From a checkpoint of a small self-supervised image encoder: 6800 steps, batches of 256.
Rows from block 10, named by matrix and row number. Rows with one number belong to one neuron. Each number is 128 + 24 x the weight over its row's rms, rounded and kept within 0 to 255. All counts start at 0. Numbers have three digits each. After the name is the row's rms in percent of the matrix's.
# gate: MLP gate (model.blocks.10.mlp.gate.weight, 768x192), inputs 0-95
# fc1: MLP up (model.blocks.10.mlp.fc1.weight, 768x192), inputs 0-95
# fc2: MLP down (model.blocks.10.mlp.fc2.weight, 192x768, transposed), outputs 0-95
gate.634 088:097131128129141112152130139117185147109131093149137135126108151106139114146128126122144157138124129127135126081118073111142119081128127158055099124101130126162114131144188140099150160130111137092112133164096130132089145128105121108139121087103134162125116137107164122102140097108127127148
fc1.634 094:163112147157145114113120116110166111153127173098115160136146119152150099120101133105124097160148100114139143143112157131104099127111122163178153147150144139113157147127110134174154077123117130092194140106125110158145101110144121108117146166109083127133131161198137122148072153139183137098
fc2.634 091:125109145169141136124121173138155135108084092116148145130105090127146132164143113132183112114145129108102126088151142134140152154147105155113130136116115116138112115116181132109078072127171119081114137094072126101098108106095107125187116132168129135105112121125083097123131079119129151177
gate.635 096:078155083103127154127116132172171143174139154147142111134130146095156125169145122102074177126136117152095145151137090118114121134121152146123172106157116146167135124146115143118131121160096139127114141087140126108145125139111192113148160142106132109094083057137117153114094145120146140104
fc1.635 089:180108155157115074118150128108088124105107122130132134120123097137143145119111109148119106109104179120152132156144151119093161095152122135138095159115149094088129142127156131154143134081160143152151113119144140151092124097123094148123151117121119139163147176121109110123162136162163114192
fc2.635 107:152105174151147086166171141056047119104124108138129134133126106152130137099145111154124113133103156116170138122106120115122141112124127100116107145111143115090115113128125116142129120134123096138170143156131118121097126123110089147124104098112138134176145141156164100161173116175131162144
gate.636 094:105111148098117169146111137063153118152108116100126119117109078139085112103112139135154124139171101172114113080141164147118125139133085143179159108073110101102179095092141147127152130115105141160134111120150129143119130096142126108110129095128096119152148117151171165123099117133125120149
fc1.636 090:098076112118117114123125101127128143142128149086121187143110131130130099100123096133136129112149138162160125161128164131146123166129079133184149145129146117187172101073152122121162102117122147168147108124120130135120104102145106145135173094121130122159113144140116151114129111113137124149
fc2.636 102:113129087129151090145140146130132150119127164155133152123124153097141159128160121125056133115107168115109128137133121151125106118139139118112158151150111102134124167100089149149126127132166091116134136119123086141148126142146115095126105145104151122089105111120151168108127128112153168126
gate.637 108:114130121125126115171119127143123132153171125132083108099151157117120106168129147142122156130131107091112109109117154124172084131096108103111150158153102073149117121112136123095134133189089151130160084164126136134133148124100113144136130094130128171116105142145092115084135097153169120128
fc1.637 100:141140138124082161116105116109157126122109106115133144135081122144120125101085122114119154164147136133116132136121104137095116147164111093144143110161142133165176094141108122149138071119120123086127111097142073117137115139138125161088158102149162093115125145107127136081070182128111087115
fc2.637 098:089156113103175112121117137109126161151113129176085104138122116154116149129119113170178110111112142086176141146113186093135155114137089190138161139161133139130146135160135112106152149151131096142078144156126104124128120141129105124102130131148150160144100134139102125139162133119159152120
gate.638 084:116105155091117097174165124150160113143087111150143124096120138103096109114111162094123087140088116104133109128112138130139139144100144153115126156078162147120117108071124145137100077144132146134103114098146111105123134119102142131134108144130079126147132117122114115099097142132111114127
fc1.638 086:126189128126138132124102109075133112099135133082161123134109126149117113128124114139122148123147112133133110131153150100160146115153092110160165117161156099177135097193118090136174193094110135113189132137113152110119153119119108154092104091160178149126115176127159126133126085127117166100
fc2.638 089:129096099127096117087129132119143155143147168150156116120090133127127149154130131161154148109160113131088163114128141131141171135115100150116132130138163115111123094146131155164193138131125147145140099161113118147128132155137123121147140067167160121062133153100152121157149133121164112145
gate.639 100:105111143151139098157155122145126153113145160157130121138111121085098143144129119128140152150131154118130119123120086132103114141139128158120128134167131097143124117133169145144126131139145147170102156136132138128155147110089123192162076103109161128090135135111147095125121109116121112115
fc1.639 109:094138122121114119112145151155130124144127133151113150172155102151150174117108131149075130091133122117115128158136144173146104130132140152113101134136193111156109169110124146135076131118131106087198101129151131139121086112130131109181155182114115109115165156141098117146109110178138124130
fc2.639 099:156126132141131140135173152057119123124142113136124115140067140105131140170159116120169111138145139133162151061126116087100120121112126131141170119109117156134112143142089139137129150119176182165143129114100114172147126121134111164095112107148127133121121105175089140124105170112151132075
gate.640 096:122102135097099125131129119166132153160146144136101098099173098144111171127142121081147119121119098152143132128169126129107128140145135106143098121124124146108097120128099135166088182121115097132090108066114110138145110129151140106151122077159094138094168166106148129161144129151147132094
fc1.640 088:118135137144087182137187140087178111120110109143146168125119163184155092131142140143149127081162127128110129145088115148153129181125143122138142093146132117116139071131136155108162117067090150107129142127126150162149143112116109146127156126118124122122089137143108132099110166121161117111
fc2.640 095:130121086160085142127153102138179166134103125093116162143146141106165125137127142114136066121159124152105111143098141143133163153147112125096099131131159170118148144142124153124117120081167118110150119129116092075142155090103145110127098149097121103130093113150121117122109110121131138140
gate.641 128:107143141122122124159118127117164127118111134132082162116139134183116166112151139107113154121108120137131133136120079121122131127078117105127153151177159121109119115158139151091126163175092130134137154196144148171147143179099133132133190094135136141079107079160130131138170100109145103125
fc1.641 124:089120126122126141091126138124119101131097100127121155125114107094102153102129135116132112094148115135131167152075136126107136118078127112125153150189134142116112078154110108107148135073067121151102157177139167135136097119114177158189153105092121128122140086126095118134112110100165117141
fc2.641 115:167131142143102130152140128153138162102098084138133088138120145102105099096098126170129198125141137131103157119094116092112145074169144115118141141109139166163141117112134135142142115106083122106145106121110107120152159095135131129126132124130189121138135168124119085114135120092139150187
gate.642 087:137175128135122121125103099157129111143131142114114158103111139150112136112172123139183176144128125156117102111104150129141131143123164081123096110106132126145124092093100155122098140133113112126130142101112142149106146141120191164146119154146123134178162113151206142141144145113123127139
fc1.642 097:114145127147118142113132149126111155089123132147153099139165175099115144123119122111147098111086113124155142143113101135146110133114093131093164120123118118060174134128143114181125170101155084156174099178155127139114153169116119118111135137124084134099116128185118095102116095128116169102
fc2.642 099:137124156126142076093111130155118132107117132136117121125101165048123094121157130100148118187147127119150154150123141101137140081148134109125127122133107125160116137134156162140134123086133163117112112111135130079140129091100126149134167138092112122043093159149177121119135088121155099130
gate.643 100:109138144137119147151139139091132138134135157093136108117178157134134149150124113168119137143151128171135140148145136177057125121144154108126096162122163107125124105135066147116114104101120182133154141134109097143139111131150119136169161153129129115162114106082154129116128112096106121139
fc1.643 096:141136143108153071110113159167111092141129095120146167104070135106127138124153119104160101101120118086121106159095094084143151118109119142145120074154108115125104154137175113120130142153101084126115103135127129137083130149119134132128063099118115140114132123167112159079114159130147140132
fc2.643 098:110137123182166163108132134119208138143120133147138071112097135094105113098081143099114154127138091073119114128074155149128113161122153136117120132129135132110119172095127152100160102165105108107094115115136166125139102130108139116122119133103092123136137126140069156168145107100138119128
gate.644 092:096104139104152103169153161127131092115159107089119112159093109155123114157098098134131152112136126131085125100147134105157163123106116102110144091148115133133133113124139158118116119100075123143137139129098127111115130107108112140132143153114097098142123125079116117140080116094102131108
fc1.644 092:111136109189114113134112064128183142120106149132155141112116154126133158109118104155111141096099137131167144137089101093161083128101159165094146152144139096123118118119144122070113140157169156165136127081112128117143125126129071150105126141160176131102142112145164112127149137172114172135
fc2.644 091:116135143135138146111105112129151118114165112096114136111096166130153114116121123155110160117168210121131158156133107113125129092167140125143146082066152174124167140130149124099172131118120116109096099110134119161169126094099092169091122111139111122112142159127135115125136102098145159079
gate.645 104:118147120147160117114151142107083102106163126115131151106157119148093083102107154126114113114146183122130137114114146108192117127131166128128136124118099139139172118122194121153195157120108117149153110124126085138163108159156089124120157101086146153133114177158116123128134113138146128116
fc1.645 090:141165159115125121149137135129077081131172120152120129127126132126122107105103136106117131114171124150147123128099135112222110151106149120121125114117121126098110106119182111146140125102122115149132131117117133159141085154139124121101155115130117133157096124134142118107143129128116097093
fc2.645 100:125129164164148144123096131130142141144096142121157126124143125128126152116082117132171127103113117106126100147148123107103106088139135108170140119138122154127065101108102128095097150164097151146151184108127130112138128095118143095098131111120115123150149110096152156138148128129087127157
gate.646 082:133085137114118102099106116140125139125142101105116158103089123103133145111115161138116135114139111138121133115072142147118131135105140098132102098155066133114146126141174124163093117150152122127141124114169116116147119164107122145125127163107123108157100129125171107161128150140145132100
fc1.646 087:142112112121105088137120112121129139110090132128153166083094128102146122141131138125127129110117127149120136136130116130129153145123145131124112114130106102097144134109137082186101162119103095083118136119140086146098090138126100128129130144094081126129165157130182125159150123089116128142
fc2.646 091:127117137124105114160119150121118118116106135125157139112071085128133118157096139095130128118115171114134157108117117083097157172111104114134089129150084144134145144141167092144130129149065125118089148126124089136088139138144122153149128153116161157136136122156121147131136136112111109140
gate.647 100:122165128118113122104137108126120117076095120126131112121144169100161162096121115116084110127144145133123145107093151087130168087105126125113131129154140120128111159127133075166118131171116155122121160096097085143129063145158118142134169114111145091069089118176150143106166148143084154133
fc1.647 100:136102120148112120187098084107146137112124147129106105145130148112113166128118107094183136120091093148125102145101113097158159163128140144144124142088131143138092114138131122126137121158102129091159075137113124157097128139089113118096085080119125159127115093151128164121156116130141137152
fc2.647 096:119150137113120137160172155154074132103153132135136144101175161132157108074140136110103041135126117135112129124102123138119119118126102105136105107179160142172120101113130095151136115121127131123110169114122108161102087162104109104152144110098149107063147111170125119160145117124128152134
gate.648 105:121159146092122132095128114108105105122115098158136119109159178145107137162118144098136114130164139102102134126080132101140093146122122107135089135105157124087180149158154135103116175130156166097123154170122135106121124131077134130105099158129179121096155129129102152127098129154096089145
fc1.648 110:086138161149122116131130120129124123124132136137124120120113164150152112137141062138071152118156145142135157137146153109150132113076138146141143166148134077126138160155139112095146111133141122106098127101104175125130119106093136097115118118112099111132121168102114172130148158151152130112
fc2.648 098:155129096147081123102149159116173159119115112134132126143127122148160109131104108123194157123108138122127134123133098170105152127134136099121100107112128154171133132126112113165110154130057107178147137151136170083093173109198138150147168106129133106116117087113139147106145124116160103127
gate.649 107:118162166110175133109127161095116102125091103127102151089114143158121146169143147140130125144112130117138082141094121108151094135154125143110138125128091137086131104153151150091164097179133107163142129178127145128133137119138090103131150138151104086113139093129168123114149146128173114114
fc1.649 116:148147103080147127144135131121106128087118131160151084115148147154141111150119143116159122136126124072136151124164151113137202143128157129110136112130092103126114142135155129144134181116137123119113108119114103131103133100082159164094101145156135133107117104126134106152087131134100119108
fc2.649 101:147159148157113116160092114130131163143140136132116146116084119144126140112156145085084090125148115105137131133096137130169080078121108090103146119081119122144081134176092112102148119126119122152097153135183101141112122170129117116183147093101133163106133133109117112151165088104155139132
gate.650 085:164131090118112145159144098129147136153107134151098104081100114176112112111075138108126137134164188119126146120079130158144147139075103125174141082089105145120114150123111168112124155111136135123067110121134128110153095135151108142103139135078081126140161126133149127156142100110150106176
fc1.650 100:140105123151139116141158136117119128108144131123154154155117111117130131146150102106097116126107103086097108136090118119124128097155170149131092144134152133140139109121110080183138122156131145127123121144125132159114140164140141104128104121119117102137097158123081161145146114134089109093
fc2.650 106:144120132126102091167087108112133115166149126125107136122138158148141142145137138125145095129182124067133134156113159131099159120147221136157081131136141114110145163139098120152127095145157117105117141163149127091149135157107134110119106112138068089107107156109069177145112130127114101157
gate.652 081:114184152098105127138129110150129138169110096095131147111122160110146106145154147135138140076119122146086179106143109139088098135126151101098106149153135121140105184163140132129137115116122112156099159115109144096150135134128141169155133109135119128181119151147180116134143123139068120170
fc1.652 077:115118119128155141134144124091070165133101103079110154120136116168158104156103142144159133132117101138149093112138100158146110098134116125095056126126124136153163153136125100139111129166115121093141168126103139118171151136132099109165149110129123125151142149148122116115138131156116114132
fc2.652 085:167116131135132086178137114124093141151131133109111124086120164112111124133133148129125113157092163122130142096120096161058144144100167118122107102101139087174098169169114109152168158156114156088082125095152131129150149135105132153154115121114128133112095113140141144140154120148109120145
gate.653 077:116107143107156114114138139159144123135123100165126182101146181083084106160115110113113122106144121126157175120150125139121106123168147119152083116154110127152110124145137133108169137123066178120105153123153112117122130165123140116129133145130121136081127124127114139090117111185091189100
fc1.653 079:113163108089105156147145082130114175100143113141180119140132096147127115083095144140139134118106109144107098131124137179105121103147121130131162127136159125092150085135114109108087080121200099113148137113093115119072110090139149187153135077155088118134102134151111116115137141117115125131
fc2.653 085:117137110092096158148123137110111161101106109128139126098107135146116112108116141138130129109109109153150121128133116148102124109161106117132109100149118137087116118162116111136122120105116120094132172127138147142111167116119165148162119084107075122149119151138145134195163148172123140156
gate.654 119:130160139124141121127131151120067147148154123121126125127085116089102124155134163121117145130139129105166131125119162119060123090138152113115150110125134112116104192172161105121111142112116130176139166154149144125141153123083150114126142103133151117145128138129135159112158121138155126139
fc1.654 105:155153130140143124150113128127136155149150130129111106164118091121114146158143145159108101127133132111152161128107138098105132123158121093059115111108101126138104182146110125126100116114119143145155127121095141078088132114106146128121147058099152125172088124098112139100173137107158094129
fc2.654 101:099115115117103110125184100107176106129128081112124152099134124110123116110124132126142131118121157156152128124083113106133122163114131166134126093160158130113116085140128150124113113099160096139134097148142093091162126122137131179157119155116119078066164091176205133177073148111132131087
gate.656 094:099123150099119136115126084142169145136122137080092156130100167153099108135123165110118151126150135123106152145110097105102121129081149128154107136160119122142175094130131118142100137162136126121104141124106144142101104149128148148090120153129090138130166162144124127117122137135125111111
fc1.656 092:120151106114128084115149151173137077131113140128112096132108110154120106106153110096125117131139156090129120112125144081138135117124123129105109128127143093131083104133122121087139147139107103129158101154159103045145162105114115131116127090118152108142116116105099162151124107148108122151
fc2.656 094:123124143101099155091103116172107137155100124127069124127108181113110126106139114140123148168149109114144106138124114134128134121120134165127102128100139106154165106166152131075149143112151139088122074125132127154126103159150140125120086150145101133107116166177090173121079112141138082138
gate.658 079:074154109113105138184122097110172167132125113131124108143163149112163110142154117143119155141125129076121157118051106166096153143142160123191135118134114103123104132109130138136108128116085174147099145099090151124162106141101157155098123131168136120108119110122113170143163145121126101149
fc1.658 088:098153088126143136157146099107175163149148114107095128154141117177149111120139095150140165108121118142150128136082099171095204111164149117094129085110126101137111154083170086125112125114104138136115145108104137140171122116111146171078143133164109102094126114113138161138157158119117100133
fc2.658 095:140117129145141132156163077127096103147163113137127163104119174158140146107122091142160089143115133143095134130112123174084139159142122133136175062105140128145132099137144103093124146135118169153114143163116126105151119112135164162052118140131084113139135052151111116119134142143140115118
gate.659 095:114125104117135117136116072136122114114150138146132091117124150171115123099148129159106104095125113119154098147149140115142184114114135152135111125127127145112097152104151103145135141103131127067186114151182132127149140104093139130158123169124170121169112141168131149115089138147194135123
fc1.659 104:130140113120089122067117097115105115151154121148145110083104128136157125131095133150106137101123126154135094148158137116182145101101140145132105114149162115101136153156142083171105111102158090081125115160193138128079120121087094155136126140153145131146105129133152132096117132132154158119
fc2.659 096:122154140129135136152123148117151130139128091161152102103124159113157117157106117145129153131127100145086137106122187132113144104085126141145161133109127097169185134135130096123170096152125113131133146145150127191124111123144076148133156114156089145108099135127166122115158107093124157090
gate.660 086:143120147107125078129079127138111130117118136129121131108145143115147114146115122120139097104132123095101072144110152129154124163151162159168085119095150112190080164172133127098136144100126136141120183100155133133128150120151165128161111155114127126177147125079115100088102141120114168135
fc1.660 088:114120116143141109089115142183126117109152166088102171115153128107120108141143130142134145140148095103129105134134118113141111103125120122162086079154149105143110145109160128125134088167119174125113129159145111097139085114134101131176141125122158092192123108157156089148153114145107124086
fc2.660 090:126103156122142154147110155121115101136158078128135116129109155109195136136115167091141100066114095144153100108119095090153171124129118103130143141131112148126140164142103134181098157161197122131119165099097102144140111157147138100095126064145123141105122089127113139089114140135127143147
gate.661 079:086137125131109114116103119141137131149098138094116131103134117172133090183136148129131128165131126148098128168140088137133114099091147144102142125133156133083158089133074159126141170164100152148135155103096133096164102154127143105171139133151148100146139162155068121143152107092126156126
fc1.661 084:127127164122150120135130120110126082106143132093156176096119122125132114143159129150120094138139114118100125158123094125116102111098133117114140127097132142106127120159113162104129148135088116143179154107126090120142095109102129097155143115157136127121138156136081129170155121088095118103
fc2.661 090:148134101151082133136112102152141172097114100136123109124127160097132158112076127126121154129144105112104147142134147138150108107129109098132150119138165128145130148133097174064125102131144102134081170156156110119092097133130149168128121141134143121120123146124141130085141113115165172161
gate.662 073:120152138082104121145116123127147106137125140097145101134184063110109109201144124114108105156144109091113127156106134141162116116101148136125128139094113133096155143110125133097099161079147117146107121138095123124141115155159119130137102127164140174117118101085066109127122138132115104114
fc1.662 067:113130149096129093142112151126161135153145133149114096098184167113077107161113135140117095128106111116123172143126124100146142121111157060142103134101139140091194127126095095120113123112147100113128080119129121133125089122150144162114063146122127155118110118081122131148138160138094086110
fc2.662 076:129106127105150128134145167058112118140117095153136136122153054199124135138095149154127137078152128104143101151119092148139113118148107092124137156118122158127150110100110125112073173161140148116150154111110147140133125170192118105109106123144137175130116138134110136163147123134147133102
gate.663 101:128134131142151112124127134100111109139109134152124078141140192139121167120058119149071148106141101116111152156110103121092124157142123080108116145081150150115094076126156115112131132197150137140115144126115131117133113123088082152115128126114120109096150088162132124145142144112109135140
fc1.663 102:092081108142166134158119137108103145077098104132116149130152094136089120105160121077124125140140121120126090129157111151158140153089106123097099125093097158137068138115136141102132143094127130138143097150109153147146168176138106107056148115131110145135118118158117122079139074116153147154
fc2.663 101:142104155054136144137159110188159090105127093114125151127090161145134129118095144155153107121134080142119098163118102125133127152154116160132150134111163133181103095149085111143122123172122113117110105086122139132118113109138096109119110133141149095120131137155103136201139184140128156110
gate.665 103:124143113143157111131118123149136145126133159120117098132160137141134160147155122132123141130141134142130137102131171105135122104135141109139117123121048204151084138149146116097120143129153078087157115111106087145136115140137123106129123121147101124124110144130110109106169192101090106157
fc1.665 101:111146106099152150201141171141124113119112136077121144146161144161151199170131105138120145171131095177183123125153113120129083115135132131141141152107078132121102115145128103155144113160112092129124128122133118156112111129166129105133142145130153143112138177137098131120151166131159121101
fc2.665 100:135159106107138170153147127111107116121147136149176102127130179146100136124117145120105118141139137127089108114096155131166098132184139156080120103191141110136148111181116151163159125108125147173172116166127134121112117112114148069124166183137152137158152116130128162120116097118120140132
gate.666 107:101111093062121125141109123148124123138121126104170099145110162131161130110125143124137125150067130114118149114093118137128115147138146134081099141121086116183086140116140098142107167154129106142110127141135171093151135132076100151127115105146082153069127128155149127120126165109109130114
fc1.666 106:137146184177121143103158148109125133115113088155097164116124081128104133154117128140118128117187114143132140131159141124139130113127123124174180118138192136060175119140126156117151115088137144104120120106137076171138112120149145107120150131108155097217131123106117124119144102184143142147
fc2.666 110:124139107134141156183129130130136131163151112114105143114134118143092159121112120117144138128098131158121136110158123122093143133078144142168112148139179141098114167131144108098130118172120121148100112149146131126151087161142129137106117057147068089142178156141131095154130135107127153132
gate.667 083:124110124077153095151142154121149149096120157149148102120161118146131101103124181173133157148134128114160102117113136143093102096106138165157148120126113107120120077093112108147151132149124134114132129110134170104114134105103107124112112126103138128140153142140078100163148101128106119101
fc1.667 079:149144146141171118132121183137143135073134128103189118129146103135137105125107138144108113096149123156152086133145113105078127110104123145156142127092118125094126126116079139086112102148142096145152082131139135125124131101097156118104131133122162111123154125161129105146163105113097140093
fc2.667 087:120169155179138108132124147110111101098112139099151119123139158107161151140096096114147137123144099181135136163136161111114140165154143116128117138107112173116162112151164188104113128134153112133178134149134111112162123113122112117144156130135130132181133114118177162120128166064109091109
gate.668 096:138143129189152154140106087152155093153146138116145141120117177128119161163125134137117111107140098168158109144096104161092157132160089161139072090112166138137080163103115112096140122142112182119141128109101165113143175110143131115141175108100107120165142132171151135085103128099143129160
fc1.668 096:130131152167148153138124078131117098133166114128118163092143150133147173095113138135104135148159095134152115127097106174102155106160097150139089114138200121124074149123115127111165088156116163134151161081118136102129155131170149106140179114124137108142139119140135152138146120107108118155
fc2.668 102:143123136159174119111143181137134099133118135100136117093114137123145166102143144166133133153078110130125129090097112137089145105118100152129120136182172161152101109108120122098119130107140140148134103170156138059102097167134154155101152111117163100131129096137180098100150119120072098120
gate.669 096:108185153154155096145125046070146157127161120151093141115107138147142154123107136118148125128159153150167129097145125125139125099120147162132189166159134157104133146126170125109074143162132100119141114108128110131128111127128107171095126117143123122116109132141118088127119155163136137120
fc1.669 094:138134130152119071128136082132172125140206083109087128155138122130156140113112154088126139169157102155152120122113135128123155119160109162107171117164129119088125135136141082108084154119120083146123143115104098153147141147126125148162101114155121139131141096109116108147115170157114133109
fc2.669 088:130104130123119175117147115152104115121161137151122141168111101161139097118118124155123155166122146104086072165119122092110110119097122103136117106117134095139124127094096097097152083159117117201140144125163090146070081142176114116168156113168164113128143123081091142149130121125102068120
gate.670 121:091135155145169133107107083108135172148099154154113153152115151147135112161138121180139117089124171109158114152116167127146115168137121133097122132136094131139148131133105103142123141040151121156156198116130135100117136145159118114128188124126110099119118126120145129157124152117123133099
fc1.670 115:144114112129090114157159160156160102111191146118177099138162116127136122108155118102091122146161072141131134117123126159114083139111099169151132162166138106152103141118168154117125107173149146106122115153142125148123096088130143125127127150143148108156100158127116109093147119167120112168
fc2.670 106:119131124118087153114071085135097080131097117138126149105123139091115135102121122112067094111170131103118108126112182108134160096127138144146142139145140176153149134122134163096130121111103146149156115166139124195138133134149154087116113124126128092160073088127113141144114128121160138108
gate.671 110:140117141130124101118134185096136117104113117111092127149134112151136128131149084149147131119155087167159106124127082144080138099130156118159128136118154113146142120122129124113129164184144127119098062158131161146153114145098153124130197097093108143093156108132150107149161130100156134152
fc1.671 097:181119161112116114134091172150170150123094130117131189100093101153063097126157124101128114149120157143117070156149129127083120140121133144141123098145148139144146145106089120102120097113094148108109112107136122132108143140140150167144122162156127129141160145150142127114095110142135126160
fc2.671 098:138149107120141098140095112148132128136090181124144143110110119159111127093070150106112190135096157097103092111113145137108096169116109118134105151110116152111129189121123170138129079109084134120107148099138134121133143107117128128128077129136133101139127114119149172120155100156127159135
gate.672 123:123101114118182099124118120130082141147062092141144200111117134157086091099154157113156122177101148140150115122106110119134182127144129114158113158132118152101136148130146111099129125123118130148133115122149117130106123137128119151110128094162135130091121066116100138127100149095131158188
fc1.672 121:133158150167106133121134174092164108136179152129076160122135122139109154128105150134098158103118151085128110151147136138125111135118134129077123103125097105105149113155131114134106108154090099151124162129129151136141125156089116130104121168120115105158146120162155125127162127108152095112
fc2.672 121:115122141128107116132125139125161079104128092142157118134112163155125145071111130111173100130129099125121139127131122110132157130142157125136108087085099118113160189140116125135141125139123128057089148165167121123094101146156101127050126151188117127187131160103106103088132122126125109136
gate.673 089:131098107132118127115145087143175090095144110167124115175075101140151118114122110126134133108161133158149144167166122141132136143140113121078116155169160109167121144120115142179105103118154106165156152175156127137162089097103105157124131128088113085159135118096142101135098122093126110128
fc1.673 102:123118123152135150107102156121099136119118175089131166135177144138103149116133113129149133202097140138166114100140111110146135093132135139157126112114091164116164113114121110126148124142125123128083086075137108143089144154147129116127129123172145188074120152162139104146106134154135165089
fc2.673 101:140110114085167160180094106097181156111142148131111144124099110151104173145114103118168137104146100109114158142111119161143130134171153142128119110097161149195103144109106114154135119142107145171142080152127162165148169136132153094095094135157133128159139110128094119116149135112122102138
gate.674 157:114123112145130111126187136151140079136128102119132142129159131111127160142079155123121150109085111118117150123146134152121110126121116094104116111094089095148137134128124123123127086092160123134137121125156143125146083112117119112123055090114148122098096162133113128124126118099163120155
fc1.674 166:160147118123137138120043120091125141125130131136101121139083153144159125061172116163113106125186135136136070158136130109129130125095111164152111129133173176125082112152137116125139169137149130140173130124127122103089152134132152130120200148141124120126125117126132159131134143163117128094
fc2.674 127:121109148157105154130151124139168146110117135148128131139118116119149107129108113147124109106132133115114153118141131134111159142117135144117096117181164069120091144151039157095133110118137129018120114119125140172163116114114156129170130120125107140109155109114102117104128181094102119153
gate.675 090:144139114130150165149107098122132117099143125097093140160094123110158150157145161170140133140116095143123103106080199167094083073138108127129161099099107123152109159101125158140108122102155073140080090120100130168122161130127149119132082133140128161125115116111133143119115121115099126117
fc1.675 087:186150105114095174120093109146134145126103107132106136155114149111164148128116142157115122144091134121127088114098180154117110107157105120086130143107112119132094149082141149125147152112104125160083099129130088130091132093127159109158103168131104111159112087069112151104112135103148136114
fc2.675 093:101122163132139101120158132121138125102088132178135141082168108121114123128121189103118132077155123165105127134149115152162125094127139110139081123121119102139144105126133113127180132144139118106138111149087151131130157174188135122148151159121111133052151172085128129179179117132126156192
gate.676 096:098129122161095149103149136104124055105112127135107147142105118148117105150137150165065149103145107129139079169183130159122135155146121109128135154136121108125121105126187148151092142165114141149101160121161124129156139156168116162109174124126167103129141116128144110116191109115116144180
fc1.676 091:102145117139107136106160190137136079119135115117129124121103120148130105140131137183085135115129119100141096143173110159120126153143141113106120151134120118120129123112172156141100133155104143137100151109132115115155150145164090185120165135123128104099177102125146130124191124105112121143
fc2.676 092:163111174127133133118095072147175110158158156066115082118157156104169145121138144109121132116106153162143165114126116130138134114147103160155117118121166097174170145134117108150144099128155138112156137151128157146135163144102099129127152125135117103189146136119159118125117174126196072081
gate.677 083:085094114115123143128128096142115099141129134095099123083100092116127106094159136102125147153122137110171129090140066116160128123148089126081098131126126099137128131095128108120157137164186133165131132136125156132118109135165111175139152129111137105108120141204124089155114111131111084096
fc1.677 076:111119100158110162120161116118145098085143163129086113100097107106128144102120132081120130199147126120145096116147115098112171107183110143107142145147078105139087137128144120103122123138179115144145144160148119122129138088106127176132137091121116142137113174207108119105109133129105130114
fc2.677 078:130143111130125171136176132154139110092123161168120172133137118152147098120123120142118162148121126130139084153157111153118130115112107148140176120115128114108119119143152151142173132087142152097118148131136106124103144156150138110121112099171151140136136101110125196151157143121148179098
gate.679 081:129169125147108144124088086144122119163119116127164127161159110146143159141102142117067143142119154126118132117151111139152097155121096140104126116143135161161139152140124093120078126180143126130130144161125116146120129143145119100142127127157165114109149102053123153125123120144117152106
fc1.679 090:124110176100092150134135132125157078150135135125115131098143155104151123198110167107095147088105135119080129105120164154109124117143159116134133142166140131171122177157102119155124128102143139104128157114108130094156141130150112115168078146143100135152139105118129063086120143114147130111
fc2.679 096:068097168095126142145133120090181120140107124158118101093132138148137107149128137098125134096133156147074141129122129137091131122103159167149172160161151141168101171139090130153117152130125140111148140136087124113166132159151128116146103150150140139136130158113142084099141143099149111111
gate.680 095:152153130143158134150107121105134121131134124096123098070115120116157138127132133106158119132121106082157102089134149111141116096135132085110107098122164120128123120081129157176107133118120176139102131114120087108143136075087104185132138101118092105145144128140159142150082125169115112153
fc1.680 108:133116103136164123153100117141155140117099161133116126105130082140152138137144149140146125164095087122131151098134165098105123109129119137108153082108140127154089152106077143152132126100112139129077106119112096126124141090119148170134122097144116110165150116067128187081074146161120109153
fc2.680 110:079137147179162109144106109120159069155099135130112115139099131122121105110191136109138129117140116127099165141163129109124093066201130135137123138120113091147107143158120146099162133151117114132120145156129151121103155091090128149151134092142160110167110146134130120132133130138156120145
gate.682 082:143175103137140095141153131116146101129093142173135132116147088111115094124143124072130133142112139138131115113132153144158134142125132102134147168152119134142150100134135090108104155153122097104097118144157142129115137123150110124145108094091124137136119092068126142101126160132153127134
fc1.682 085:131092129174125148102122102105123122117098124134136130137179063104151090127138100102133123140105112145112096126138114186082112129172114089108144125150130123093180134105139141129092113180105083102139117135140153144134130159149137139133120116105130123134098142114183173139109132126097119154
fc2.682 088:137095146155145153094131121103091153115122103117130163104146133114142132136105103124141150148151131129094128141163141140115100136109141098136128099152111131111134136100124169121124110192142107160130164112147134125123152139117143120122124124111147130134139135130169158110128102116124158118
gate.683 104:150124128123101134135107089159131148117127146129125151125141174120138118174103146104145120099132131105121163120195132102106156132128107132149111132145136112184150132118116126145121179094156136103091114083157131106082157116088128144079156141147143133148153137129157142117064120121149126162
fc1.683 097:122115128147135146105154144111134129134108111129154145099111090133165133107134109108137100130133147159133121101100118140150080147106156132101134120151096169073110114105123092104103082145088108144134168150096115094139118133151119116171094087113120120122098132180154115083193146128114180115
fc2.683 101:140121190136125115126140114153156134130130121158131165090131125058129111117153125183121086113152084128153135155113104150141104143161140154179123134095121120133143144145144100118158153151158107137123116115135108115130148199121119148134124141122131147113161106100171152155173120143164148160
gate.684 095:117146118169174140136095087107126170129096111149120131096178106120133159104131147086129120153111174171088118140076179132132144092160094115146089129142156116110147123108141132127143106173135108109112120145117133140129125171111104142101161104102115108122117088138133143133116109115117127129
fc1.684 098:131137116099167115135150134120120127101145146117114163124116077084086113105163070097125099144131131123140142128156116126099136187145171124127123100118108143114112160173098152121092181103118093153181105109131132135101092109172102129174143154135098150130136123110145096099124110113086110135
fc2.684 099:134118134160173144157106106113137171090127113179138115111123117157115168176126191127111116153115134150167116167105165133146085101128124138130128094100150146111132137140157145049132114141124139121098137105174106158126161127109162122081142130115151127140101104119126121161098112109117123159